python train.py --dataset="regions of photos with short descriptions (Visual Genome)" --train_examples=203450 --image_size=32 --horizontal_flip=true --encoder_widths=[64, 128, 256] --decoder_upsampling="nearest_conv" --init="torch_default" --lr=0.027 --momentum=0.95 --batch_size=128 --decay_fraction=0.4 --adamw_weight_decay_other_params=0.05
Rows from block 10 of the encoder, named by matrix and row number. Rows with one number belong to one neuron. Each number is 128 + 32 x the weight over the matrix's rms, rounded and kept within 0 to 255. All counts start at 0. Numbers have three digits each.
# fc1: MLP up (encoder.blocks.10.mlp.fc1.weight, 1024x256), inputs 128-255
# fc2: MLP down (encoder.blocks.10.mlp.fc2.weight, 256x1024, transposed), outputs 128-255
fc1.880:164155136118152103126126158111122146112146098120128152117138121148129090118147119143135136130137127115133122146095120129126132127121162135108110085164145119112156160161113115138099082153152148122119112092110127160110124093126094118126128137102140074154127138114135150112154125115107150157120129123116131150111124146142102111139149139120136104136131121127119115150160121159120144116142
fc1.881:128147130158120116129121117132144132121110128108119125118124121117130111120134103150141115120129117121132121119130130133138124121122119125153099140135131127141132130105111113131115128106131131137121124144118116120153126140130132149127114124144120123134146117120123134126108112126125114140142108133113132129131135112134125129113123108114146126134132139126129119136117123122113125144117
fc1.882:107134118154123118130098139114115125139100151127143160138139152110129124130146121145112112126118122124113119121106110136114132146132115102116118135124117138141149140147113132145114127127131087130125125138126128140133142121114144140105122118110131112137118134122140115160143118132134111136120112101135121121137132132123121150142123120118132145114126144122140107148131121154121142117115
fc1.883:186113129089131106130109129111017085157121130128100139091109141122092087120221160126157139116140097112149073078093169144131124121133119132140165146121165106122138154159128115128188197150129242112119084152103172134150105127094122098109151085132125154127123153108155117117109086115153100154097122132108144099109143136133083119067131142147143110139140112109129155137176118107170102109117
fc1.884:137172046124072120152077145083118147097165091083083062157179158051149110180179127089155067238200174136160165101029065151144058200236139165183136180152125141094062153165142129157141053103100154139141124148119208091154084103161111095076163129110124072103180107117169148135113146126195168139138088141118134203118135164168088066142159133203151062129188114155161156139087138119114204154115
fc1.885:074128087208041142148119097116131160134201119108091023016125097111189110064162071180158104120146114118141156099144118130120111082038191087103155131082144162124166132060145155153171157211127096131090032141118098051175148084091173127148094208172116100085085093130110115109105167103129106108143115090165079091105046108101161128079156076100134121044125118178127094147112189084190161102151
fc1.886:149145110119115131158125119114129127123129136150138115085141144133118098118150155137135120125119132138107096121109122131110121137133109137103133133135140128126134117135113115114146144119141153101135136103146115092143148140103099136137136118139139149117142142130126124122142115089131113131130128114143120120121116133095123122135109144157117140136107118143116141165122151133149118127115
fc1.887:093129142172108117109139161124117147123144116100120090132118149128095082140093138139173143115127087138125152167151109128138104130105117142095149152135159126147081059131137118158150158180098155122118102080108126132119128134101109127123134161145140128134153109090139148114121130118102158136117106132092134143072103110120141095137130109094140118106159114121158129153113057111149131148171
fc1.888:125114111133148113123119127132118140122134136127149119135151127146138125135154129130152113134108117117120122147121124126113146134123123115135144132127114127111138123115128135136142123107132123138149116134129117129130143126130145143114118112140132126134096118144130106142134129104125111127119122119124135133123135136141140125128123140114121133135118141115109113139133125103129120132120
fc1.889:131075128136168140116164115175122140143133155111133113115149219118183091120096113136081148181123063134078137128093139133156158162138090134123209099151165115118118090172145136127109099179063103121143112107144120133128139161046101126077120057156134122125172125138128080155148124122089109130133111115113116145113119109142176101162094084176135066189176162119149099141129127164123125157169
fc1.890:102155125144086115138123151076194170132113034124080183098154153150161000135255085113139124110095139056134146121145121127088111104157075106132122126091186155136097130141136139138113088154123147159148202154152160124126125069130121131124119110163106057104114140133146131084114127010111093123104106041143138144175144132135177071139152060165156131141099082147094124097171158177100132083154
fc1.891:125118132136123134133126126127133139130131122126131120132130125124131125132131125125129131132124131130130130125129135130123132129131124132124133128128125131126122129120122133126120123129127128130135122125121140132121120135125136139134136129128123121130124125132134130132128131119122127132135122129132125132133135115117123136129122121139124129133120133134127123132132131131123129132128
fc1.892:111130172138205082149125175146068065089147079242043126114146162137107034142113043115154115101165083159082090128059152106156118121150123151188077176146107164106079157135186209150157107116173044154112086112152124105191103091065084149119100157112118106129084127135118174131123152062114191163172141058100075129161102138149140135074144190141168136119172161186104085073095137163168139130123
fc1.893:087167162189109087142149140069097141166122144148136059069137113188254108132139077094121128110100184069158076109189124161170074164115083131147126125073168152165144123095150190168173110134111080178116070189142081158173135111162141150115143164136098106119141120149132187139107133073118169174134151179166072099100165126062124077117093108133088071113112159114139081156145064094112142137107
fc1.894:148132146147151122098106174141123125143136128191127161123129188139089095120189100122160124137160117113133099120086165139173151116152118121171087126106154082100186155175157154165098165150065101158124125115166094097100146168127108097099151142135117111129142140132138081139139096113137100102093140089134158129121156148144118135139185133138141155153151101141134137110124112103131136125168
fc1.895:107163140143100142126134151145138083139129126096105127202156113117121097100134143116146145144116143125112175142129131120133134140147119114159158149117120111131129141081095137094170120139089138086116162121102117109148133121121113140149138128162124120136116115147091145101115164136133113121145143138117091126113111105132134130124123118133112164143153129141108152121133148124144084111117
fc1.896:122127118129113143134115141135110125131114129128127114134129140131130114107122135123119127120136134131116123118132116128110134109121122123117145119141128118138154131122131150116139134125130121115128127116125124128136127124112136112108128124119128114125141140109132124136131134114130116113122134108117134118128138121131127142131120143149149111112133122130139136128118129128135120141134
fc1.897:052123152021231178102060111090085131142085114148153104146096159103096000119255089087153147134106144137129155133094121081130156103073096141149151153140114148167145093132100147151034132074099061160067022082112117126152100128103188099116141132153167159166065157121156151107071102000138102130146083120051098085128148168129137105135142161090120151115177159119125111090157164129063103134132
fc1.898:087156180206183163126151149090165117000056144139255153150154142191132039073069016106255127100191110167058213000208195089000070100136105122135152229093035048139063170066135156078225051120002058105119201059096001201188135146124235158135142090151177057094170237115064100231116165002085122186035072100117088126166176206092158106162228113195026106078134162109082158131119140241219155107142
fc1.899:132104169064120106117155084142110152155092129105177178255089112115065116115166163122103097154087041135104073110081113176172134132151176103124079092139182146087138094167166126109152138143097127097147150156051152108141137121117113124111137111130161144164108199134111170070161073088085142136111173144099230096133114123156111068106129126141096193119116126150090204145180118125094118090112
fc1.900:126130125126129127127131126131126124128127127127131129129129132130126126130132127129129131128129131132126128126128125130132130125129128127129132125127130126131132128129127130126129127128125129128128127127129126125128128128126129128126128129132128126128128130125127131132127126128128131124129125130127126131128127123130131124129126128129130127128127130130128131127129127129129124128126
fc1.901:103109126106139120128133144146123129125123142139153110128118141115102116116153135154128132125158118143138150114134124109123117140121138123141118140108143123126111117133107112116116129137103129132146148134136113123101125133162132147134130125148130137133136111141135127109141129137145131122104128144153124134149122126131152124154139125156136147128143109144134122130124103142144121119151
fc1.902:122119088151165146105137125144059172131103158094147048099112163109120062102127085147123096106154113121122119161155112138123136157157088130153165133126139138124080100175120132101123199145122081119103108152125114173140153128168131144117143063120118214095132150176139164114125120176118092092144153132114129088111104122124127152122088114120135140119124104121110117135143169070111127148176
fc1.903:099109167100167146138201115150093101143138084174108114109145122142127135097195162130114099100145151147166174126080156146124124110121117139165139093157150159161122163128174163135117135148149080137200137128107156141124097142104090117114134146139109124156123122119120121130109119081096098125127137145138101188115074133135169130116143134144119144158125170166139158132101099136093148106113
fc1.904:134136123137105147157120137146135094149144130140138134089113150128120108127130113142154137119166146120156148107137119121169124119134125093104099141155098122157121098142126126149133125104093104137116126151112107124094118176140126128135120141110107121115136157125141117131103118146136122144103148142109136103145109123087128150133116169134131099132131102124114099138125162091151108142106
fc2.880:135131125134114118148131115096135127141158154145101104117117137142156128189123158099091126135192126145105153170095105163172119108124109125107131149151129161148161115129120107133118173162122109131126159151136119160127106117138115167152114149155125148130089112139145092167120087105119151150120128134116138153157116110146116153150121140100111131141136157119143122138148131087148144136154
fc2.881:134121126142125132114120126135116124135137129123115131129139126141108132135126127134120122135104125135116114118124125141139132132126136132106129127134125125126134137150130137157127112136131137142131138126139127145144131127151134132123112125139134101118130145130128132118127112103128124117114137121124157132132129126122134123115135112127124134136118113131132125119138139131131138134134
fc2.882:098194142099143232098142210129252173129138033093176152133053133145133029137081173078149122146162150122131127066131119113124116116086099142133137107104133137145073172087192108147090142116197082119123147121073100117128135170001140149209129128121191180084039114126143189139121092113129120163090135151154153100168054124079178154066158093149117102145140081153195127100139103174141125123103
fc2.883:100158141171131124167126138107223128144143109100100143160135106172124141144100115158099167094107122110120107141133138143157132150047161141087103108108132114100096083099135126169098094150110135145108106154149137132120133119072130153134135113097075168161149102111088116158137124062114095142137105107153107128125109098118148107175165159124071171116072122108161157100142130150148124120130
fc2.884:165072136110143159138154168089055101157088179149112154148151083117159147110136106169058138153105100207155167106093172121102145194126208126127189105079137156166040126157173102176037117102150130110106135097085144165109153072065151103106146178097107180076096169157112073173133121068126141117091199106113152138140127074156173096060116110144197127190187114230187124112161216180131034162011
fc2.885:226091127077149141074078142105195131095145072136182115044165106175162138187061186118111108147102178104149170063107204197116231113117202161164106140143147155145104163140160114134180058099056122082203164062151170096126056162173147097149119092220090137162150109124162090097133083109111128116153143202067074156136104102135116176070113116167126117142148191119149105115122141146152099073093
fc2.886:148141113120146153109100122103126129125119107123121122115130124125143123144144129133136110131132127129124117124113122115132127131112130131123142119139113130112124103122134142123116110128114121110138129112132142139139137131141124121124124145145115130142133145120130127113129116095131113140117109118127129138141122140116122130130142124111134120132124125122143140125142129109135163126111
fc2.887:152146136126090170120160113110163153140114102058142122135088100139169118088105131172121132113099206100119142108156118132098138104099110128140074130160146123107122106105109113168090084109130172107155088151076069138182135130089139148076117132131085098150146116101138124147137130140107124129134137144133117174065163115121120102143089144135135129103142154129119089105145126134134045116133
fc2.888:144131129133125115135121147147099129155130128117110109102128131118143137140123125132135109139129104103135130133126138122136120138154113131092122144123126129110130102134139138130126100116118130134114125134129114142136134120132153135122147130127151154142114127149135137130137130131115137138135113133123114128117116132128120093115123128118117112115122140136142119139134134114125132137123
fc2.889:117173196145073112128133148145208133155135097151141180131122096171106092160129049070137134105144100118138137118172122185171190120165096130128128100085129099111198029092143076048130140153157073129162137101127065138096081116159123165124142092081073117160166166098118129171106111151079124142143164185086127102124141112120164121133089099131082177096112171127125086106182090105215087115145
fc2.890:074120097164098147201174136119135209126123129181144150079114142165109255134098128134178106153117120131119087120122130134142150129125140115162050091189076107176134096125096147146113183149075095149154183087132116014135092097119123084143064132172094077168146121121138136168130142181129067157069119150048106148089124141140137160126091136148068114112083186150160161107062079046177079144096
fc2.891:127124131131117132110124127139122130138112130133106130110126123120138130122121127124144120134134132133131121134132130121151134134121128136135127129134133138122122126122110131130129134122124131131136132128129126126140140123129127132121130122140141128126150120118128138124123117132119125132120123127116139126120124127139128126134129133130133138131126125138151132120137127122136130131123
fc2.892:039003113183194055162124161184195223138172121216137112059122128141091000115152122119130200137103000098062135192159149152161124147140205152056227071092134135027051117102127082156131174133086127133112142073126091137089048108146075166083128139095087134176079130096068112187097152000194124139092126116120101127130131125097160148122173123139148136119119153119129082136094078128127134113174
fc2.893:155123106153059083121157079117144146142134158128135102102118149174038132077188124141206102061179160143075113107128130119120167140128053076144088135140136059114101131189101155135136029153117094095147121172139102078208100163156084067137209115104057133065085102112116077176218167165231128104072088088132103195079143133152157150131084080128074114125060077033207097109133078105141224155131
fc2.894:172165104135120080117141135149085157136133129127124160142119148090168078151145101109106120139171144129113128120079128148145125154126156133199095123136123134100104183079141140126107126157097100158120119095116092144138137118191127100144110110086140178166148122153178153149121126116144100105134107157151123164124142101105112142097119126095122144107163102113137140157129134142124109154156
fc2.895:035027133188095190146174145127000162150127114104119091166077146140163026128097118093113153112088245211097076157088174124135132152107091103071086131144108107141143180116128081159093244114102153125074084096184103194129103129000050104129095098134117090182159124139146024078110123141129116094064068125177078166169093113155096104115158136116143111115104121102171122068114128119157106124170
fc2.896:109115132114121137148089146147142135142117076140155139136142121123149112119132146128133126125114117128112115122127140116134122109097141149130159105107113129092103123106112130157140097140105116141109122126115116121113130124052128137072117122138093102112111125132121134127118132099142116145140134136113146131117112112105135096113153113135152131126108107137101108154145137125136097128105
fc2.897:185127146140096156151110171168142142123113151106137153110101089165113075153130121147106144138151126153130175087111131092134157112115124154079114110108141137114114138210110090117124094139163141100044094166104153145135140157091113144144151107152118167144122114098099117180169099103131143162081163134162098127154091127142156093159127099133119102162099150175154122125116122164150162087169
fc2.898:153093116111137117163178113184184160090099104062145149145141089118075064181178131092134157185167151113115104140123160087084149083118077113125139157099170149146095132124145111107154144188052158113144121184148140106158089119096151112123098134141153134130082100075178168116109171158170138048070171157176131156109144140122135142199169103151125137078155159113167163124109093180158111131173
fc2.899:000145206156213216152125053215141208124106157104187050200090171134062000172228173146148089147074084149087118064082118202172060156000152089100254230178128135088076071104110089151055000143139215190108022136054162160098113117145161160114123065120175217088191115141098157121105140025123182138039136146100000166113104133135189169063169124092109124152168000129157107143109151180177219059188
fc2.900:126125134131134147135124133121133135128123139140128137126129131126131128126126130129120137128129135138120134122127130130132127115134130124124144129127126127132123130120145128127127127125130121132127129131138121135128128124122131134129123127118123140120135126129134126139126125121132129136126125121131126127120119119125126127123124138126125127124126133126124127116130135133131122120134
fc2.901:151126124149101104107135099137101109135151117088117123120154130148129132159135113145141100117161086103135157099129113102134117104134123119122099147128109137151125100156107134150149188124153092119103141109156137086135132105108115158136152155136173118119107119121113124124152143116149147141115145078148098138130097136163124129122153113109092128133133124109136128143131096110132133135146
fc2.902:088090163115134174147134114129189143099105156151127133123141108155134130174094129119127121160126124138122102158134133120131125086126147148089112125144099135122152133113163116129127173178119155118100120169124114104167098121156137147131143119138084142085150102121126099132155123095099102150126134102087095189155127103131155124120113123159151086112123125095140121122138129107133111108140
fc2.903:142144140125122111137143164148143150160136179141118130092100178101132146128065158099130114132122145111126117068134119098125133161120136126117104120115077110153124132117152102108072134106122103112122102108168122126156098145090147166121119098124132143168114128152135103080116147101101147130111169095158150109156117117132144111104164130116116138148134126084096113107117108167142138121114
fc2.904:078139156120164141182126151132127118130143140096108127121100084088164024141077144111091100150097102162077173076173147083155131110124158085149129108049240131109134022090119173137143112073151115127085110139129120064141120128107173126133169116152176213084123145159174111145133161146133129142093118107085117102113152121116150116147154108119173085120088090103104107200126152149150169132147