config = dict(
    encoder_arch='convnext_v2',
    model='image VAE',
    dataset='regions of photos with short descriptions (Visual Genome)',
    train_examples=203450,
    image_size=32,
    crop_scale_min=1,
    horizontal_flip=True,
    rotation_deg=5,
    bottleneck='kl',
    downsampling_factor=8,
    encoder_isotropic=False,
    encoder_norm='rmsnorm',
    encoder_activation='squared_relu',
    encoder_mlp_ratio=4,
    encoder_inner_norm=False,
    encoder_patch_size=[2, 2],
    encoder_depths=[4, 4, 4],
    encoder_widths=[64, 128, 256],
    encoder_kernel_size=7,
    loss='l1',
    latent_channels=4,
    decoder_norm='groupnorm',
    decoder_activation='mish',
    decoder_weight_standardization=False,
    decoder_widths=[48, 96, 144, 192],
    decoder_blocks_per_level=1,
    decoder_block='basic',
    decoder_attention=False,
    decoder_upsampling='nearest_conv',
    kl_weight=0.1,
    init='torch_default',
    residual_init='none',
    optimizer='muon',
    muon_scale='original',
    learning_rate=0.027,
    momentum=0.95,
    nesterov=True,
    orthogonalizer='polar_express',
    adamw_lr_other_params=0.0012,
    max_grad_norm=5.0,
    max_steps=15200,
    batch_size=128,
    epochs=9.6,
    lr_schedule='wsd_sqrt',
    decay_fraction=0.4,
    final_lr_fraction=0.01,
    warmup_steps=760,
    weight_decay=0.004,
    adamw_weight_decay_other_params=0.05,
)
Rows from block 6 of the encoder, named by matrix and row number. Each number is 50 + 10 x the weight over its row's rms, rounded and kept within 0 to 99. All counts start at 0. After the name is the row's rms in percent of the matrix's.
# f: depthwise 7x7 conv (encoder.blocks.6.mixer.f.weight, 128x1x7x7, trained with AdamW), a 7x7 kernel
f.49 125:61 62 71 64 68 62 53 54 50 60 66 64 53 50 48 58 61 55 61 44 47 56 67 44 48 53 48 51 68 60 63 57 65 64 62 46 63 52 60 64 46 50 59 46 55 41 49 35 50
f.50 088:53 34 44 66 59 47 43 63 53 45 65 58 58 60 43 57 59 64 56 61 58 40 64 46 72 53 42 43 35 60 61 48 60 50 50 44 48 35 46 47 56 57 64 58 55 37 73 39 48
f.51 079:32 53 57 49 59 51 51 40 60 51 38 57 36 41 27 45 60 52 45 52 46 41 53 48 53 44 53 30 35 33 55 58 49 53 56 66 47 60 45 34 57 42 49 49 59 65 69 65 36
f.52 082:36 53 28 40 60 60 54 33 48 56 56 50 58 53 62 59 33 47 46 44 72 40 48 63 56 39 58 45 42 41 59 47 49 44 53 37 46 60 51 36 57 67 36 50 34 60 59 61 58
f.53 113:59 64 65 45 50 46 47 58 58 56 59 54 47 64 63 67 50 48 53 52 67 69 45 61 50 43 59 63 51 65 64 57 44 50 66 67 61 41 63 65 60 53 64 52 60 47 46 57 61
f.54 086:55 44 62 58 43 50 57 47 54 54 48 65 58 53 44 63 61 41 59 45 38 49 48 71 58 43 38 66 30 57 63 65 46 63 47 36 61 61 49 50 43 54 41 60 44 61 52 41 74
f.55 092:38 47 48 40 28 34 42 63 35 38 44 29 51 47 34 49 48 55 60 57 37 42 56 54 50 50 57 48 56 31 53 43 31 33 46 56 42 43 44 55 44 55 34 62 49 39 47 40 58
f.56 098:52 61 40 39 40 47 47 50 60 41 39 41 36 55 39 66 47 47 37 41 41 40 64 40 37 55 42 44 55 36 52 46 49 48 39 50 34 39 32 30 30 48 58 51 39 55 56 56 34
f.57 234:44 40 36 34 40 45 35 37 40 44 45 41 46 36 46 36 44 38 42 44 45 37 34 43 43 46 44 40 42 41 40 37 38 41 41 36 44 37 36 40 44 41 39 47 38 43 40 40 43
f.58 089:33 26 58 55 66 36 42 55 42 38 58 40 43 40 45 45 46 49 35 36 58 60 65 46 54 36 38 52 48 46 41 44 72 45 54 40 63 46 53 57 48 66 61 47 54 47 62 57 54
f.59 080:34 48 44 48 49 51 44 60 70 45 42 41 72 62 53 65 46 55 72 43 50 46 46 57 42 50 44 37 48 45 50 44 67 50 55 43 43 58 42 43 52 51 37 37 33 62 68 31 48
f.60 094:44 53 39 48 51 28 38 46 33 48 33 32 56 42 46 29 52 55 44 43 49 41 51 51 32 30 50 59 48 46 36 38 53 36 34 43 42 45 37 57 47 55 48 58 56 39 49 54 64
f.61 080:56 53 42 57 64 76 48 67 67 39 52 36 71 57 51 45 60 53 49 44 58 51 62 47 59 34 62 51 71 57 48 57 47 58 59 50 61 59 46 39 52 61 46 44 34 42 50 47 45
f.62 124:27 50 37 48 40 42 49 50 40 56 29 50 36 36 42 49 47 44 49 53 34 50 43 41 52 46 31 50 38 34 40 33 37 47 47 36 37 47 49 39 53 56 41 38 58 39 36 50 51
f.63 137:66 53 65 55 54 52 65 49 66 62 64 61 51 59 54 62 66 63 57 54 66 58 57 52 51 54 60 64 58 53 63 62 66 60 59 50 47 57 61 55 58 48 65 57 64 44 64 56 64
f.64 083:38 35 52 32 53 41 48 53 51 53 43 51 49 41 47 40 33 46 42 40 37 52 47 58 54 55 46 35 60 67 48 34 64 35 45 50 33 49 38 53 48 34 52 43 38 29 41 33 48
f.65 077:53 71 60 53 43 41 69 36 38 52 42 63 58 45 56 45 52 43 64 49 60 62 60 55 47 50 46 43 48 54 49 66 32 51 46 39 50 60 67 53 68 54 61 42 32 32 45 54 41
f.66 078:54 30 54 62 33 46 46 57 62 40 45 53 58 36 47 47 47 41 38 57 34 51 65 45 47 50 58 42 61 37 60 51 49 51 61 54 65 70 46 58 64 66 43 34 65 54 61 44 60
f.67 113:45 42 38 38 32 52 52 41 51 44 45 33 54 33 39 42 36 44 42 39 54 60 39 42 33 40 37 47 34 57 41 52 55 59 45 45 38 56 34 46 39 56 34 39 48 34 58 41 59
f.68 093:60 39 46 43 65 45 65 37 63 38 62 55 66 48 56 39 52 37 58 47 60 40 55 51 29 35 47 45 49 54 44 51 53 65 71 50 59 50 42 44 49 66 54 34 51 50 43 32 42
f.69 086:40 47 46 54 37 51 64 37 56 57 64 60 59 60 58 56 28 35 57 39 36 41 53 43 52 59 67 55 57 43 53 50 67 37 51 34 58 39 42 36 60 41 33 52 56 55 56 41 60
f.70 096:54 55 54 40 48 33 54 30 45 56 38 42 57 34 60 59 30 42 36 60 46 40 51 42 58 36 51 42 41 36 60 45 63 49 60 39 55 62 59 61 60 47 61 47 48 50 33 37 59
f.71 092:38 42 45 50 43 60 34 54 50 51 28 35 52 30 30 38 37 57 35 38 51 57 52 49 46 46 50 28 50 35 43 49 46 50 29 48 55 54 40 55 38 64 45 52 61 49 50 47 44
f.72 085:28 59 54 57 53 48 40 46 58 51 51 32 34 39 47 56 31 58 35 36 49 67 49 51 36 48 56 43 30 49 45 56 48 38 58 32 52 41 57 39 62 70 54 48 44 47 52 55 46
f.73 103:64 42 66 40 66 61 63 51 47 59 47 65 56 54 60 69 64 45 55 59 41 57 41 53 68 46 39 47 67 65 55 46 58 52 46 65 50 52 62 53 46 65 44 68 62 60 45 45 54
f.74 100:43 66 69 41 46 48 42 54 65 67 43 55 52 49 70 47 50 55 65 68 52 59 47 66 54 60 50 68 48 53 55 63 47 45 53 59 62 57 55 69 48 52 53 31 44 61 64 43 55
f.75 097:39 63 45 67 47 48 48 33 46 61 48 56 64 67 51 57 50 45 65 38 55 61 35 58 43 42 38 68 52 37 60 48 48 50 60 57 62 35 42 62 58 62 36 64 58 46 61 50 62
f.76 088:43 58 49 56 50 41 63 29 33 30 63 44 48 46 52 40 45 61 45 59 47 60 32 34 62 35 53 43 45 41 39 46 52 46 38 44 64 45 59 40 42 64 48 39 40 38 53 58 39
f.77 088:36 64 62 59 35 38 58 52 51 55 55 41 60 62 50 60 59 48 32 47 54 53 55 42 42 60 52 54 68 56 67 49 27 58 42 47 47 39 31 40 41 40 47 48 68 61 46 51 60
f.78 101:63 39 66 55 64 59 64 58 41 51 65 40 43 61 49 55 60 58 66 52 58 66 42 65 42 64 61 36 61 62 49 60 63 43 59 45 46 54 43 69 46 48 55 64 42 44 49 43 60
f.79 125:60 48 50 63 50 50 59 51 61 58 64 61 44 47 55 57 59 48 58 59 42 47 67 53 56 64 59 62 71 62 52 48 51 65 62 59 60 48 65 67 54 64 70 55 59 59 53 62 65
f.80 091:65 56 47 46 62 50 53 39 51 57 67 57 59 49 71 40 72 53 53 59 44 57 59 51 52 45 42 45 55 55 47 43 34 49 61 70 43 43 53 63 52 61 68 64 60 60 29 51 56
f.81 097:51 57 47 33 52 46 64 41 48 44 59 63 38 56 56 59 32 29 59 35 37 55 46 46 56 53 43 42 41 38 52 58 58 51 39 36 58 61 42 39 36 43 45 36 65 40 43 68 45
f.82 099:41 55 40 64 45 52 57 38 28 57 64 59 60 50 41 39 57 40 62 65 67 48 50 61 50 68 46 48 57 53 62 44 48 66 50 44 58 36 42 57 63 48 52 61 41 29 51 58 61
f.83 094:38 45 43 42 30 33 58 41 62 50 36 56 48 35 68 46 65 55 43 61 35 48 67 51 52 48 57 47 48 40 61 58 54 62 50 70 61 40 41 33 56 49 54 39 49 58 49 57 36
f.84 092:61 64 48 63 44 35 54 41 49 55 54 29 37 44 66 46 47 61 36 47 57 47 61 36 44 44 32 42 51 40 58 35 37 60 57 38 51 39 40 45 52 44 36 42 57 44 40 30 56
f.85 107:37 49 48 42 32 39 58 49 50 27 28 55 55 52 57 50 51 31 41 59 38 44 33 38 45 52 39 49 38 46 45 51 41 38 34 56 44 36 37 64 46 37 41 44 56 57 56 54 43
f.86 090:43 56 53 29 31 46 59 63 57 60 35 47 39 39 28 43 54 52 58 30 64 54 44 53 34 64 62 39 50 49 54 55 51 46 30 57 35 40 47 54 46 52 45 45 49 60 49 53 54
f.87 092:52 49 60 54 60 43 44 63 65 70 41 57 49 57 68 62 62 65 36 54 58 50 66 52 58 61 53 41 54 63 48 51 42 69 46 65 55 52 68 55 48 59 57 49 53 64 54 67 39
f.88 082:44 56 52 33 56 54 58 54 48 64 29 31 42 58 58 38 67 61 43 49 50 42 51 64 37 49 40 65 48 53 63 45 47 45 57 54 47 32 48 57 51 62 63 57 35 56 38 34 60
f.89 085:54 42 49 51 38 64 41 27 44 46 41 42 57 60 49 62 60 41 47 35 41 42 56 57 47 49 51 39 45 62 35 40 43 52 44 25 58 47 52 58 27 44 62 35 51 35 48 46 42
f.90 080:52 54 61 38 57 44 43 64 65 28 59 61 62 57 48 43 54 37 38 30 52 54 32 50 48 45 64 35 48 47 52 54 44 53 46 43 37 32 47 46 34 50 41 49 52 58 46 64 31
f.91 114:36 53 36 42 54 43 56 45 58 58 43 40 35 39 36 46 35 34 51 52 32 45 50 47 54 34 32 54 46 47 44 51 53 37 55 42 38 59 43 53 41 54 42 45 32 27 36 52 40
f.92 077:59 60 58 57 48 47 41 56 34 63 47 54 32 44 56 45 49 48 44 44 67 50 57 45 42 39 33 66 55 55 48 66 65 34 36 58 51 55 45 58 51 50 39 33 64 43 32 67 53
f.93 171:63 58 65 66 63 51 61 61 48 62 52 62 66 65 52 51 47 60 53 60 67 63 59 63 58 59 56 60 54 59 64 51 65 54 57 55 54 60 61 59 60 61 61 59 49 55 63 63 56
f.94 109:58 47 50 33 43 50 39 36 47 36 44 37 47 52 49 53 36 52 43 39 51 53 46 51 27 57 29 54 58 44 32 37 52 35 43 54 52 32 35 48 40 36 45 37 54 39 36 46 54
f.95 084:28 35 33 39 46 48 41 31 41 32 59 31 35 45 31 39 56 56 56 61 52 41 41 54 40 59 50 48 35 39 50 57 49 47 66 51 56 46 51 45 37 56 54 48 40 52 52 60 56
f.96 099:58 43 26 55 52 55 63 43 52 52 28 62 58 64 53 52 44 50 43 48 68 61 37 57 49 33 36 57 48 54 35 34 45 36 46 47 57 44 50 54 28 62 43 44 49 45 42 59 43
f.97 091:54 48 67 78 47 47 52 57 41 62 50 70 38 47 26 50 62 47 55 49 61 49 27 49 54 60 40 61 49 55 61 53 58 42 38 51 59 52 42 61 47 49 46 30 50 47 40 48 51
f.98 087:33 48 42 36 53 44 46 64 33 61 30 49 39 34 54 36 59 59 40 45 44 33 56 45 54 47 48 43 41 35 56 62 47 54 33 45 56 43 32 47 45 64 62 39 48 46 40 41 50
f.99 091:53 65 72 54 53 66 59 51 35 44 54 57 52 54 54 62 64 45 55 59 63 70 42 69 64 65 49 54 42 46 62 58 55 65 59 56 60 49 45 64 51 62 52 51 60 43 66 47 45
f.100 206:54 60 65 66 60 57 53 64 60 62 57 59 59 61 56 60 62 64 60 59 59 55 53 62 60 56 61 64 59 57 56 58 55 57 60 63 53 52 57 65 64 57 56 62 64 61 63 62 59
f.101 089:44 49 58 52 39 69 54 39 54 36 59 64 38 57 58 47 62 47 43 41 70 42 39 32 46 68 63 41 58 53 58 45 39 47 40 54 31 56 45 50 61 64 43 42 45 46 52 44 67
f.102 096:57 59 42 56 63 51 56 32 42 53 41 63 43 32 51 37 48 52 56 40 42 65 37 66 40 35 44 40 38 58 41 45 50 39 55 43 46 63 45 31 57 40 44 62 56 43 35 37 41
f.103 091:49 46 49 61 53 33 51 39 52 66 66 54 29 58 35 47 56 42 36 34 34 39 49 35 48 50 46 44 41 60 51 38 52 45 49 47 42 62 49 38 31 61 33 49 54 44 61 52 35
f.104 089:51 55 43 36 46 35 66 68 67 45 63 45 49 35 39 60 36 63 41 61 49 39 49 45 54 37 59 35 54 41 56 42 68 39 67 56 59 53 63 45 41 43 45 41 53 48 60 57 56
f.105 080:64 64 33 48 55 52 56 58 44 49 62 59 61 49 39 51 55 58 47 69 37 66 58 43 33 63 34 38 66 44 43 51 50 53 58 43 55 50 34 47 45 46 42 57 70 34 42 57 55
f.106 091:52 47 46 40 58 63 56 36 40 57 46 33 58 53 46 27 41 34 37 65 52 45 50 56 46 48 65 44 32 59 61 43 55 65 50 41 37 60 59 46 56 62 57 57 57 42 53 70 43
f.107 097:59 52 32 51 24 49 49 51 42 41 37 53 51 52 53 35 57 36 34 44 36 40 54 30 45 42 58 33 53 51 39 57 35 52 53 43 47 44 56 62 43 45 39 63 64 60 51 62 58